{"arch": "gmlp", "horizontal_flip": true, "num_classes": 54, "width": 384, "optimizer": "adamw", "beta1": 0.9, "eps": 1e-10, "epochs": 29.2, "lr_schedule": "linear", "warmup_steps": 1030}
Rows from block 3 of a small image embedding model, named by matrix and row number. Rows with one number belong to one neuron. Each number is 500 + 25 x the weight over its row's rms, rounded and kept within 0 to 999. All counts start at 0. Numbers have three digits each.
After each neuron's rows are labels from the 100 images, of 14976, where the neuron reaches its largest size: "colour at peak" is the nearest of a few named colours to the mean colour under the peak. Only what is clearly more common there than usual is listed. The data: photos of plants and fungi (iNaturalist).
# u: gMLP up (value half) (model.blocks.3.mixer.u.weight, 576x384), inputs 256-383
# v: gMLP up (gate half) (model.blocks.3.mixer.v.weight, 576x384), inputs 256-383
# out: gMLP down (model.blocks.3.mixer.out.weight, 384x576, transposed), outputs 256-383

u.573:533473526479512537508496451471515460470494473476484555507526473488531480502476520528532509428509512485500531466489496533500526458481507521504496527478501477466474539513486557507504504507532514506506463480521499522486490508502500488463513491526473509482471481508528463457530481503514522497508553528509521463520524537470501513492538468467489447530509492485504501473500547479483504482470
v.573:483492541466554482504491474471512468470528503474463528495545506482517515487483456495501524517514487500475551442486507486499468501479472535511474506493506482466482522522499515529511523547491529488508544470525519533487470493541479509434547547506469514504503467471512486504537497522488463490538497478506528487541545492488461516463495493461470501521471525509518520480496526479507486454542
out.573:522486486508516471533489506498495512505498501538502499526495465502513505506551508500464465513500522524453456506517517493501488499519512513508495508509521477489530496530527495473477550473496471488518474485451514519528482475481504511475497513506520505505462519508484590501461530532485502442433486457548507511496501512555487461500498514459462475462491528538507506475475495494503528480531
colour at peak: grey

u.218:516496517497499504554508503513480562487509480500473567504491514511456516454531555466495507443504486496468493475507526490478490445514522487519483487509485483487478519497483546508517513507487485494497439533539484505490479504502456519482494512501510516531494488511515423530513442516498512513499497512486510495465477522498489491519494476464493530521459511461483478504493496483498485505477
v.218:523512538492508461478517457507502544529508450519460502523492508534462482521553520517501528469473445454499449517516504468526493495462486454527496502489490511554505563466546486503510492510471465497519495518518469491487498521506509486515527507514473489518510532508473484452500530519518443513514511500518490448461479508539479487494506472532491521508484475480527542481526493484479511524472
out.218:486525463499478501490495502524492478518470495466514452471460510524488526534472494463502459543532511489503528501473461507497525551452468490484492525502521516486498499455511495501503489488495510473447502464457457526491548482490531471524478444482481489480537526476482496515483539440498458500526478539531493560544532449488544528500512493520510460502541484481442504527545482500522504526497
colour at peak: pink

u.110:449451462528500466508489496536524470470481508475492508499533495465540522480501466486543491458499510518484450517519465483534506494571530501476475503516519517535522510508499505539516509528535513477484460494511465474437505528523502483522452506524509522490526501520508446490488497494518544503459565506449466480483532513516520527514463533512464493530485524465508477524461518544484461514480
v.110:446495479564522500483457485518499521454471505519500494532521477503551520486508478478502507495529483565513459502493534483529497524555481511479460495501495499504500469518488477506543475467533472494453509515501508475480490494533495485512450500472514508470505458521524496481473516530493558512473490501506506520505526479490512516538491541487503484497490533496547514499519487509504495504516
out.110:450491510558485496459471539485512506488532540515510520478500482467509501469498441545483500521487495472452516516474542484526495497470492514459548478566477516499492460500475462486499507523486556507494518409500545485503481563510494503512499502468506473495522505495488518476490516512519513486539460493494536533499533465516488513473507490522472525495526514529492496470508456487495561491519
colour at peak: brown

u.487:474509528520539489523475481500492491503504475489487482512520491491469441503494455520517538501487480479509483477470515479499514509524512480487488503512520486498472531486539485537570490511492486507476517497505516557534521464573523483467493565468520490497509489511486472538516518534495452490501542503484522504494524466496513505493535502448501481489491534476456492500490508472466486458474
v.487:489530487499549490519495513514497472542506439552528527502489455492441494506488474538517488485504511471519484499500537467508480518500498475473486534510527472499505487470529517470545483500514507495465523466525431476508516496514504449509522556498528469546490507477440525516519476505495461518480510493527475503509468488536526518529509488511480562484514484457483497441471527464487456486506
out.487:516497442453476497520511529508455488500506531518547491490468475472486537516535514500494456519504542496488505494485417528526496501516503492433520508488549509508490489462533473503502521484471472503497497506470505522479491525482488450471498483492512497469494504465476526545461490481496483472500461526527474482535469507505509469494506538516432470548513439474460491533499484504457493494483
colour at peak: pink

u.11:499461493549524501528529491507522523519502515477454480477481481522545519486515487506551480526508485472476487454508531512468524518486515532567489524468484507491511478519462460516484498523474436462516487502473481526539528500454474514498475514523529495485479518509529503478464507497467505464513512525463513567503523521460511513493487485498537499501464515464556540548516503470505481483472
v.11:511495497509536515450518523483466479531495525509477521522512526518548521496500474508516511533510465504491521471504541483532451505492478464460509476501508532487499478468441481495496468492507466467483552504518525526533494506522534508483527507520485529522476517470454463519483494497515502460532500504458505478477557488470493505484509460438489498540540498527518541484482519489472468482485
out.11:439497472526483483474511541481495496534479492508488478532475509528536503518489486499477532494517516483502502513498503484498521528543522489470519479490488505518475540457502465529548467476529508489497508483474502510482492531564499451541516505494515504529547529501481480472512503459536477495483496566522489496513501487546498508510483473487434516482498543488515499455525463464517469516450
colour at peak: grey

u.179:477499558455506507494501515498477517509489471485483488482497527503514447511523469495553463504483474475516490495505500492511520533468503496475488540466518504538501546497540489567531485525500478503483497521523517498477502542502530466493503520527490493512496497484492496518499526472468448480508498486483515486475533485542536494484541511513541466548498482513497502495501528520492469481485
v.179:493472484448492503508499489433467529484456476508504493518525533507540500484481520505479504514492478436500537488511451529509487513488500501476530515477532538496512506547517487500529554533500513491503531501531481483516452517527525491521524506504494473485509518496488522461487508524483522521529531503471473513494551498474487497540505522502524474543506466530518529544478537525505486495493
out.179:518507502501491519488502496483471510502481493539517502579470484520486494482503534474482555482515495470534516517495497433494503519486501447470526516474538539489468522492483474483499460480501517452470515521504525510504516479514534485494479547512450547501516506467437474506512495510522528535452509538489497491516508467490514479505492490467485504514546495536509481482470527527480502485482
colour at peak: pink

u.492:486546503501483509457506511454545495468498498498486510481512536535530467500448506475518511482507472474503532484540509499453503517460494509505502531554449492482452519513487489529513467507537486482482521500489506490470528481515503502503468492515470513529490519475497496474496527477534508517528507481467489519485527507486525490474534479507514530460531472524511535459534510510580477482518
v.492:487488476516488484508442471524492505516515498512488480494524524490557470484489498557530503489467490490527477533488532490488495513540525500529508480504500482547495465503452475484501455494524518513512536488464510492496500512523489502495492483500516485490489484512509485481491518509504505497502535512464515474521509493500543505516503496493503541460473523515479507453505457486500463483479
out.492:529544493485509518511509511510512517503489494551524488518449499546458501506452537468520474503519485518523537462494472541493470473479474473492501507505454510520460515489496500490516469498462463521470464539531464543521543511499469526490462481507515470520497542539492510515498497509492457494520538515511487486495455520459531456542493497490533474509475482480463500528522522496516490489495
colour at peak: brown

u.565:520505556484475520494487470512525484491508503490465556470517541483492450530482518545525483513490486496489469510493456551458482461486518496502499534511517451480510493544471542502463535524502466520514519473459492535505500515486514491467514492510471515495461472506524470455529528471474532508501465496519501508544473460504505530458534505505484505538502480513516505477554492483492516513487
v.565:497537521445504497524514505479467504529508477507519543476551513488494484544497496481523531492526548495508487507515481533461494466498523523527450530470492460440508523541501532514500512470472504450469551498491488498503509508495527494496515503533470569460464494522517527489509488484484484517501467494548485511527504480530465528461467542497512451493495468511529477503477502496492502535521
out.565:454458470497563459512522464531507486488469511510502475527514487477504545477525503462474494504553489472482500472522502485504518547461470517506530482485524478488526485509547501516540506485542493471468448491535512516521493488458494566503529492479530487449515476472516505519463505503522497517493560500525517498520494524487525501497503527485513482450503515493492481512465564486489489475508
colour at peak: green

u.187:472502524513476492544494516496469507496500487489477536500513519471532495472495499488525512464522496529518500470498503508467482470514530509494477512500513479482487499509485526542507495497504488496502520489487479525479501517520482523463490485485534549506459495529521457513529428499474502494532467513484492495485518482464512585489523500486515500498472472486485518507545502471516478501484
v.187:472515489488501498538466508512527480477512518499537525529474517461461478468487494508482518459548480519497502525477483503482490496521522494513507498502524468528471497510524502531523481503514498516496462510522499504515487508534476513466460543458566512499477467480494498520489474503484475520467537528525472503515452457514526509517487511486497543479459504481467437496518512476544472473477
out.187:477497473474483471502550491541472505499517521499523473504443495536473530527478465461449486547536497512488500503483499506489492521489464456481493518487557549510507467472502527521481491504507451493475486514487457479467467495481510501496476474549502514519513514435476494519454534427484480513473462494544471517487478516512519473505490512574481518521490488471524494518535460485502489516519
colour at peak: green

u.293:516491517477512505485534480467514498499474473500471538479543506498538471536491470482521492489464552511471515480541483491471509506485518501487451540509489481471512527484503481559519534478512527452513530499465506539463458506529535475513510488514483557517458523533510502453515499486505528455480488510490483508524557461510491514454514486504516505506524491508520499504492489512485496508458
v.293:485480486517468507493505507520517477500521470465459508479482521509484447503481494482567492468501518541530491518505462519484519462490551482516490560544474506551475511498539502550488454474514485501522526490474498515421509521493487491503436477528483480491510501520475501461499519484501499475487453540498492516473485527505552500473538509528506500494509485471487524446572464468506547519472
out.293:499476493505531514506520510532490513565462515507452452504483482515542520529493512500490491536534457530529498514502535522511525503518479477542481499466513507495526469506506510508532499511515440495481471463515457512515511446499480505502532494538506504480532503488523485532515510461474465499504553505488508466494505554464545518516525480505492491512482502470472513505512510460467474527479
colour at peak: black

u.449:501461518491528501559483508471527473511510475484505526504535475457501490530523514485506516505510526508503465501507489497496481460558544543515485525473506425485510553548520505516489529480515501512536485463474502502463506523506479498516517547519506502483458490538505505492508435533474502470448534484511491517523524508507457513478465546457497467528467542486542497515481493519528503492494
v.449:520470526499498514556484495468503485492512484549476543507489472497484482514529507493495511518502505549497499519489480531463456483517496506518520510482517448489458515526486499483495528509480460495545511469486494494469507506533519494496516558541513545526470489545511530470522453519475484477497484497524493498498498478492467529463526487499498492574514517487526528459507482457533520493479
out.449:513534511462505510483540523523496477502536507489506478498468503519476489511477501500512458523499494496524552483492495479468519508484478454475498544493498518461481489447493523503495466538457496467456489514491469515506531468493497501476480496548468544531509523475516470549533502473459457508507508520500476478478470519481529529520496471513514468521508469512477484524488535511495463511471
colour at peak: green

u.237:510522521518504506472480456463482502475548521500522473513494543493478514505494533454488536538479495494468486457476483479492523544494501503482511536505512500519480522503512460506462510490487456509495510512501517545541528446516526510484489559469525486505504499483476513510501522522485472506490520522473499551493530507509453498515498468487488450484443480537513519536472499483492472485494
v.237:537472473532462493486493517489504449515490536479513446469491487519499484482471481527538452524458515506480491520453468515519542537512521517452540569544500510502521476478480480518518549528517522523470503456464486479450480486487495468468513491487489447498532552498475507509536516473506475482463512519492496497541535493486528492561520469514461463496487471514521507533499465522469526492462
out.237:560531537463449519499536534454479538509481452491464508487487455516518480501504496538496486458523520530526503525485515544498492446498480527518516504473507494496480530518519509509517465530504498530528487485485499483482471537494518425489553511510468492510485486528509505483559465475484505481474472504503524429543517484491513502465517496511493484536521533480531492481568475501474498509500
colour at peak: grey

u.194:497511508502509503528478491490514460485502489446491524446504529493501507471505489496512496487453527485488496455473478505445481493472571532484515502502479446539502523481507458572510470484532519507510541516497520478464520527528505465463490472466503481513481525452486502482503488497509484520539480497432505544498529489515512504442528471474514503471497494466498475498509473497504532508513
v.194:512509543473493525488464502489553435511507490496495533493545520492528445552490496498551534464508491511501503493514484513522472484512499484486459469515491490520504563518517480507478489483538566478486537533539529489470534508546544491519448507545465519498506499496487442444489544459527513537506499487479498470507500512498464491494522498481497483502500514522472483432517509436518471470494
out.194:479442464512515524551493489479503521531463484513496536541521530497541499490540542497498528499507481469484505546513485481467497492485509495512510475488464467502541502506470488496494515498494502469490531499525500464532510470515522517505525495513483540502483491507527494503486515536525555543512508490477503479508493478519541555481459485491515511510505494534491478470448530550527533540496
colour at peak: green

u.210:477494542526540468496474474510542519465524486460492538522479527490462504506482510501526552477507510507514511433527503460484498515489503496499444534530494473524486506488520520544478484493509531519524490453459516558474514526486502524484492479462511516521527482491462502484510476493491500480483460511528497523490495504527490512475538494520473506457495468475490522522541459541507528472490
v.210:540503550507488517503508523527508536492518475500456515470524503528479478513516529491466488483450471531490445486518520479529494487549520494503452516474497538546489495499540494552531524516467436521502504544502498515491483461459449477473455505498507503517493500505472486495510506514485512498499490503523485487504446526535475467508538524499498520511455513494482502520535482459492498519475
out.210:514479482555511502506486482506510485495479495438482472487511525491534494505502526489460499544491484515549443554481531524455495508520494530499518493461494455487534496513510508473497495494531513513506502463487488458544517473523512492542563484519477479488509509482546510539531494493498492539461540473491469482511504491453509516520502506518529535544490497525525532510483473540452498518507
colour at peak: black

u.123:477484474497510546557497540514473496505493500503462501486506474494519503497485486524490472460504517500523516517510470531498515433534542522475481524453532489474514496505540482526567536498535444508474511505484485489469494466502457454517475492502489543440456452506495476486513453520497531497485486504478498494502494494501559509483499526455471478533506508499497476512516535500520493532486
v.123:502525499507475497550517484518474517525504477480501516540498500481479477494541539541428529451518496501559499554483496547500500458529534493506496509445559494511498486481510527509460499480511460516502470498478450487454477490527520501477519498501532524471479509470502499552534471497494494506453498512482496444485466495520535525515513500513459539488457456512507481520519476487471475522474
out.123:542515537490476516501482487466481457493522502477509506519522487522466478506493493494515535492509511528514495533508511509468487521468503495525505507513504480501508519464532500484502493532476557470487533487522528432500533462535548486494495511548505554518551523487510512544530491498546471547485475477490491456444491544521463521498499442513499522502487480517500512478477502501465478515492
colour at peak: green

u.437:506492564485531512507477510507478511540485513506484540480533520511516466474527515532517519487476502495442493490482548496499519492487530510510494499510479490539508521506482485540522498490535483491503484508534516475503479501503501508459483515489549481539503516523490480489508503489488491513502501494496515478474492533543487483520541459482530498472433498486496498474490505468483494494442
v.437:505519479530543485492502518528523473503529505477466521523511510509449497484458514498518499469494492526487457446511546445499502491528550458533465504550477501525486477476501483515497496501536530542535483506538514489510495469521470539492473486462559526527501518503494471477488462529494488497502485491454495481440490500499529479537485507528527559484478495474479496483477533483479500493455
out.437:512516532469486493480494488501480538457479495507475493517478460525510518503491469537457512510507477513491551483521486499503445486474481478493532468488543538512504441491501496522512491520490477537532524520497541522504464509493488459476497505478479509501484482474501466476496534517525508502525460488532549487473518519479503465440533502468496499494541530486514492491554484459503514488539
colour at peak: pink; white

u.569:489451505499513508587487522513521518471492471500501501491544475482516481519473495497492490473474500494526501477518497476510508497544536499479482456459510455464501502491482522528529476495491502520518467533503496493529518492530504486480473507467515495513448441499560450515517482538482529516495536490485522484472492507507530517516518514478525491506465561487451451517464536509500493475481
v.569:472450449484510497459504511503525436543504541491511488475540522491505495503460475523523500488508492489485521542505476518493494521519496491491511501499478514486525502500526513499469476484528499506469518503527520455507513498462507490519470493499507510465471473541524477479479539490524514528473527498516456491497474490498496515494487525516505465515523514524493492501471519497516484515481
out.569:448477483542507486529493485535501525502500521502523535470527523468504516523517524464491458513475522510436473552525462507505499491515539534494503491506514472503537472516518513526478530486499483494480475508500512529485502531453496510523438448488501545485483487522514541476445462476493531492491449518524480526502515489532524515499476507552498485480494490476455473538499492564506532568487
colour at peak: brown; black

u.134:477472488488546478527499500496506457472500478488490539510509443451516507474526470546529533506548502502506507459452533469478476463495484535537494497497493462545490509555485482497497467502530548530526486456529492477465545508516494503455512526514557493517502506493526516509503472540503506509497532471478490515498508508500524537464513520469514511519486510504529492467490505487501517471526
v.134:470489483490523491438479501490507466525548545473511520456525523459521536528502457506512539533493517510487510496525514483538533539507488489482452450544476485460515504504489476509469488473508524480482527455478541480505526487491531508511500493479498509482487477460512502524486518491501497481501501463495475510505506490510461521470506516522503519492510482533458489521481478517473531499533
out.134:513485495529511450503503477489548482506516493520530481523449504535452528528492488535513504519501506497527471489525503457495506514529509471493470524562530481502507474467506511462488474511493511505522484465473482504509518508516506468517461549498515506545528534517464536514504517508480473512451505477523455479479451496520480471518506463507440514478486497483536510463486495466471527459497
colour at peak: brown

u.136:480504513513506475543482497490473501513504469492491535535520492471527483460510511493497540448529506536500494484499491476472478464532568508506490505489519486503465522511470518515522508470523511469502524476493486528468485503540510517461485530479538534510470509528492480501519431526500513474489511524472517484515558460491501573499491482455474497490493499487504486475493490515510476468481
v.136:530479539476528538511488486482490519523505516526498504502500496530558426476503492539501482520521510531535502535496524531517468499489475517524504517487529506502509505484476498490489492485518517502551491474518513502526472476530539487449523488582527486504519525519506514527539512442445513507506491517472514442463505510479493522522533455487512511513490492473476520504496491491460469460465
out.136:515525514529455478486515476509459528484533521484507483504417512514461518494532456499449493505502513513497491515490490507512494480502514485476488502508548536524469533456537476522487486513444482486527473506452494539459482510512525479523454527500504491497531534445439529531461485482502481477484474510493513500472496492497487472489526481530465555512490505432523508505546429486484497478496
colour at peak: green

u.342:457458495516534506489461482473490496469500501469482557513561519455504515456480500487518534403491502499489527448506476489493504462508511512499480461509463475517471525506497511516513472490502534498515513497534538486476496550523496516479477507457529528495445435521529487450506460554503518479536489485443515506514552465487492552482482505472543495520494518511497511475477537540498498479518
v.342:497514511481506477442531476494473529494497499506477540491496530492518515487463536505486540465497494512526494490510528474502522492490500495524464496509484520490515497478492543505505452469510491492512479506470463507473510540497507482453478491448499530522483467496506464507502486486465487512496468486493487492514524470498534538507506496523516543484522452485508526501500509591498511527504
out.342:470483497512484509497486481524513492483519526454549475514486481508485536506454506490478539544507508471498500537470491523527483496517475489464540497517552523479484524522467538525489511485524466515468514483510479503520478510505495507522499499528490479452529492478522467504515511464502520514446547536480495487467490544475492491534490536509457504499478502454519499528506480508441489516473
colour at peak: black

u.131:513526525496519475495498527501450481507495461499449510501482485508509430494521487496507507469522545544500508472483504490489517489506504490520456506487514502504491528511523490517528501554471533470488501494498530513458502503546530498485511559501530528538488512500483499527528452496481502473517481501508493476538532449505524499448507507488530490562516511526491499459512521534501446452500
v.131:520520501480472489475491529515429499475499512492493459510498508482506492508474506498469510525506509506531506463497506500512473485509475522502550498478545554524511479544524503501512559529468527502504519516470538524501482517497508527482518492471528518478512498479489489535492515488467504494526471507510519499500495480455487476491531540475486449530523497541480498497525508536485469481480
out.131:496499514514522545482498514525484473515521533498518534468520541499488508536513480448495504529494484501486477505474497474501498520464505475491443502510507513456517503503520477501468499492449521444436535462512531545518547480477546533523472520501471543476490481482487528538507501507490499507535482489524471544472527467491474511499508499484507503516501489506464523520464501502479514510505
colour at peak: grey

u.74:499522473502486472535471519505502491510487463526517483510478488473492460464525479487503496479511579519481518490519469471517513498531530459501521489532527512467510498490507488498523511495507563482494541476472500503511478489537532511523506523491529484537482501508464510506486424511476491453469482512528498501546515411480502520493467519454516494508528526500490434457502527528517452450505
v.74:519500515448481518516532539509467505538521519530532453470486462496529488468537483477506507517527485485469526543455478531513523514488491482487568488476520512477480489502515421540543496517469532469419507488517552467514445486494514512497543492499501502448524477507530496547493517464508497534503512559505539518536509497480488506485476494497510450519496528481489458535511499491477464500476
out.74:519486525498495540499494539516491539487491509495500503503526462488527471489507482500510489531472526488477526510498470467519523484480524480501525509516458508485476468535434496510506510492480514482494533456447513527485506488475471531500491503492463513487488503515519488476523503517509541448498518505498519512521530544467483540477512514480506474516505528499472500499483451481511550514498
colour at peak: grey

u.424:506490559518493477501490495528522480491531488488483502474498508505493451508479452465535491474467496542508510471513497477446536519489514500520487527528463464514441517471520489567547495487491535461508504506504511511463532506520527506476445474505499506529524519486511516492494483497520461509518483526499521508455493495495484516501540475501521487487510491468458508478509479484501507480482
v.424:503484501506506500474498483489529467490526541498532507492526522521535502523518485490505497516499529542501516515530511499512511493509489486491475447501480503516434533469480521526499443468528478495510528469507543490496501499499524514477481502521487514522495464503526516500490495462487479466474495487493466449483469490492491509486474492480494483489505519497499527468518478502491475481516
out.424:462524498479576471515478439511488489484477462505519507520570498469517513522518514473508507486542505489472488483497511465522485526513456501496453462463546506498531508504532508513511509491549477506474513493533522520500465500515496510486506477492473502452483471478499464488478514496521510530521500479534507492518541476522525495480499533476489460470522521486485513507477548464492527501520
colour at peak: black

u.80:495489510501443522500505506503507556486528468449497501513499483494483440479482486508525507452483502503500473499502509497505543493506520531503468481486475496501457540484517539541521492530458502507515483488503517537494506509512476490507490503501494499501509464570511467517491480512499486478499504539475540515463521508487500539505495508509518484512486523485487508517522499506524485531442
v.80:469537501500466473475428484501502516471505540528516469478495486506522479486464459479451520509499472556535485508529466504548479526522469485471510470508522532466476475500480495478505495512493483469512516475523503461488498485554515525504442488472513495473521510486526496497480509462487504526540534517490499513496518477487471547490543508521462510453481489485491552522514504459511513552513
out.80:550517530446457485486511517496506467504496542518502510494500492507458476516485517496543501507479487525485550479534470527522442476464508504518528492524481519522510482485508506538483565539465535488517536544530543457482507522475507485464481476531493547510496561506467506509484517464531471485496442483521495450486461536491451448492476479532490473509509440498485487502528510494492534496512
colour at peak: brown

u.298:507516503496505507535496493485522504536519459517496489510516476510454462494534495529567474445457522529498470474487490446531516477520540486522479515519467525516492541479521483539551492482475496515512520522531472501480517522503479464490507560500537454559506510539459486508516468537503449450472517505493489470507489497497519490538472484471525502507462486459477479472508517481481491468454
v.298:537543502494451503493500524485491463523489524502524487499458449511500475452495458497488502521552470504517522504492486543508505490467527517523553510521514519543498454486456482508524544523533529495523524452486504461441459526510467519493474499506539481514516560483471476482472502498537512520539516506499531510511504546462473502464556486529467513511502455453515505460536461404525477475523
out.298:463508515512502493474497460489509496474509518486475483465524499485522506494448452490491478489463511486479535503507519503534515514490496524501517477519531535483513513539474495487498506541501518501530519489470500497493483476504516520513501521495483492495497469497496517466502510503486518459480515478489518527552568476518490523498484490502538522477513550551531525508502520529535486499555
colour at peak: pink

u.523:471503477529485480485497500521455495511515515514488494455543511474544459469535501528475508505500478478481479522487526501474535492550556535516493482468515512485502483501461489507519533488522515477479527449470520481507510500531528522491496497448524511473461481534554494525461499503459525506496511505482474510498532439517509551509481521503514510503503460536471482553478498515502462532496
v.523:565501529453517510488508455506513493514506481484501493451528512533528454487523531535520464516474535514508476494463493491511519507482560481540457540531484546539510498507476498556518477496483503524503501522504501498456483503465493477427494500511492466558498501542491511496512554473446517497521522493499463472561474496483501487514507489500500505488475474473492499477509485492474490491488
out.523:488490507473523513493471492480495474501520477512496517524524494516475524501502503508526523445519532491485471471518481461512483499530534475486449493513528469523481537472538489505530461504554478470504514500530515493491498497501506469485531561515525511518547479473455488471534447503524493522473527498476498462468514506574506462508482452478445463498478515476521500464464550468444497466494
colour at peak: brown

u.534:496529511493513506510475480493454485515516449533519526505531476453508450494523484477496537480507510540500480531516495466496528531534524461504492482487535506468506507474478499496487500483528564456496536453503523463527486448574539488497516527518523551495470476512516472510511456501502511521495501500520486464533555464534466584482475474503500509522493496524478473480454509482487474512520
v.534:486501501492485528514529500493503519558517531457502494489491467509485486554526454496489494502534485544522493536505513550515560494499466511514464472483502507473503553482515547500490506500485460465498488440526477457515525461492533501519516510517524515487507469555533483518495495450483475531523485503527502475520484464509517546495504491532500482532505493482482483505531478461517496525495
out.534:530513491500455469504541478518514548478480524490527435507465472535471494477487491514498457507461528472553527465530497475513514515475512508488526503519498512487461510442489517526517470513441520483518484514450495522501528500505485469525496487477476476502522532496523502540482505467473450496515491540468531486498468528454491472509528496506513516471510514470480499543517456517493503481456
colour at peak: brown

u.286:531452466506486494521553498525536519528500511451501480490498473479461537502489497498548482507509536504453473507518478485523520436507526486510496521523497491535512507514509504527461513491462495490507491536536508523510489522432462501523472515538568520501503512526495493485469427494499526449455469504494490518519473515456498489520430510504510449492452518465505474527500520501470502541472
v.286:474530458490486459452537525517491504503514513472566498505490546492478531521508521469534489500523505507448473515506489506529477506507504492454487495531494517524520535477556539503462462488482478495443503522479510538491494556478491487543533490514495502482516479473468501558500498478513459462486494519556455484549481469514515494520446541511474510488503524512493473466536501521513473527510
out.286:495547513467465520489461526442459508467477476494470519550456515520458480490475539496499557472530469515580512486497483527495481480508467447509514510466510522514461482505543504487516443500500491533500509537518496477520511491530508477466503528476523519486511470471485490517543512501512468518493498506490497475497515502520547488475514498485501513501511496521508522510535498519496478487501
colour at peak: black

u.386:462545497485488508521480515501464500490515475462524530514494491479471470478491521490513487439517537495505520485487483485484534473508543526503490545491537499497457534501506537538528488496512521493483488489520490490463531505511500478486463534504515520494495498536481492506508442487476470487492509560498478506472526493508506556490476527496496466493493489476480472513531504497504469470486
v.386:500532506476527476515534496514503474541537490492573553507501523522446487512487519514475500501549469470484513520481516482503510486488498508512463499494518502489508493469504529505477482506477514506497469451544479487494507540497492495471482520496507499545475529478471500536507466469439453521486495492532444480518448459517515529519479514482490556447488435462463472475492522506500481521542
out.386:482558475500470533479505509505492492498513534452541496483490531503471492500490489433507500492499519522503482500500490520514499496473526513499502518508489558494485514467550481533511496474478502492453530547507517539476493493506493512520468461515497497488528507456445514535459517483511470477515485524475494527483517495472507453514487516501510520468509500486469478520532464508489448503486
colour at peak: green

u.300:456510480524478511509507489492498504536540528446522518479537527474463511468489486508526493485490478510488458511454505496511524482531528515511442511530490540514524496463511471517483494480482511539503502507490512518457482543517457515503490467486525521508513486569508471528486500518453469476524474487432518503515511494494484497566466510512534515488450468494502486533524514530462460537492
v.300:475514481457544471475520479467477487535500513542500533491518509494558524493539452533508559501556512481477533473537503483528511512503476472506431503539489510483517470494500462493497479487523493455478538473502486498481485503513515491497486490497500529498490509509464504479476486519515513502557473485501496497509508465497506531472508493482484485492542450503504513464490549505484494502495
out.300:502491535497478522497527476511487530483460530495555493500494485498498489472488500480507441501461534483480569491477476487474522512457500505472544498493495516483472517503434524497483487493464532476491462512528527498487498551459524530446466500488485523505486505527535508506495474481463510483522476530518519498535510481466471533516468502534551457536531486515455453549472503563523526499487
colour at peak: black

u.166:488515533506482465482512443494536501465521501452516522532481499500487509513476443502496529460506526538489480494472506483522506514494476495488465521531541517517455505529479544551484511495529493529505479475488492496441484505496536531475504520494520546517509524525510482506520480479493512470461503527527470478518537477533503529485501481540480484485489485505536517532532462530502503490478
v.166:498478559464527536503492533553497505453506485461517467521521443485502506512519500499455488477507518502534498504491478463494531491524493485494513486465550472502490527523534531490545488514499511473499475477543524464513516457474503459461497543499532532471507465499531518501539495514464537536461532513511514481476473518529492521494481509501493457523464526509502471525447557527489517490494
out.166:450498488525526517506486560554507464465458519501467478503516472477514529468521506450497505505515490534495471490462491500510467523558478494492502483487483521537486464464527486532537485474553469513476482484500532503462498533541464506496520452495542492446527450472515467531465497496526465522512502528474522547470498508495510486484499522475489483539493535475460505495505490509534507516496
colour at peak: brown

u.280:449492469553515474552493477502490501480522500493447541519510517481519538496460478482515514448513481540500480498486466510478481482544533507522439515499504448517473486524510482507549497515516453530500495475471476530438526487510460513506440508489517532497510468487506502472511457514502504466495492508490493525546536472529528529500520510499486505508455515476506515487521522515531509531494
v.280:509514530499519477495466466511516492484514508486518502512491537497511486502491494490464515532527466558552519491489508482495476514514480471524475498505521507511495461487440519506482508454518505522524525452515469485485516481556541513478475481523534505545506492479513489525524477494473463516502498480493481503482495468461478538505555487483505513524487455506450508488512469492512470480525
out.280:505542502474486445459485494506472529499521509533494485491469475466518503499485478531507468461508518497517498505537546514552519487496505495487521483513538507504508504534526507491512456488501488505519507507457464482499462488501489516506497481464487479498478486467472528522493501498497476445469501471511502460510499537498525507511515520539528554443505505530490515483542504502505466483539
colour at peak: green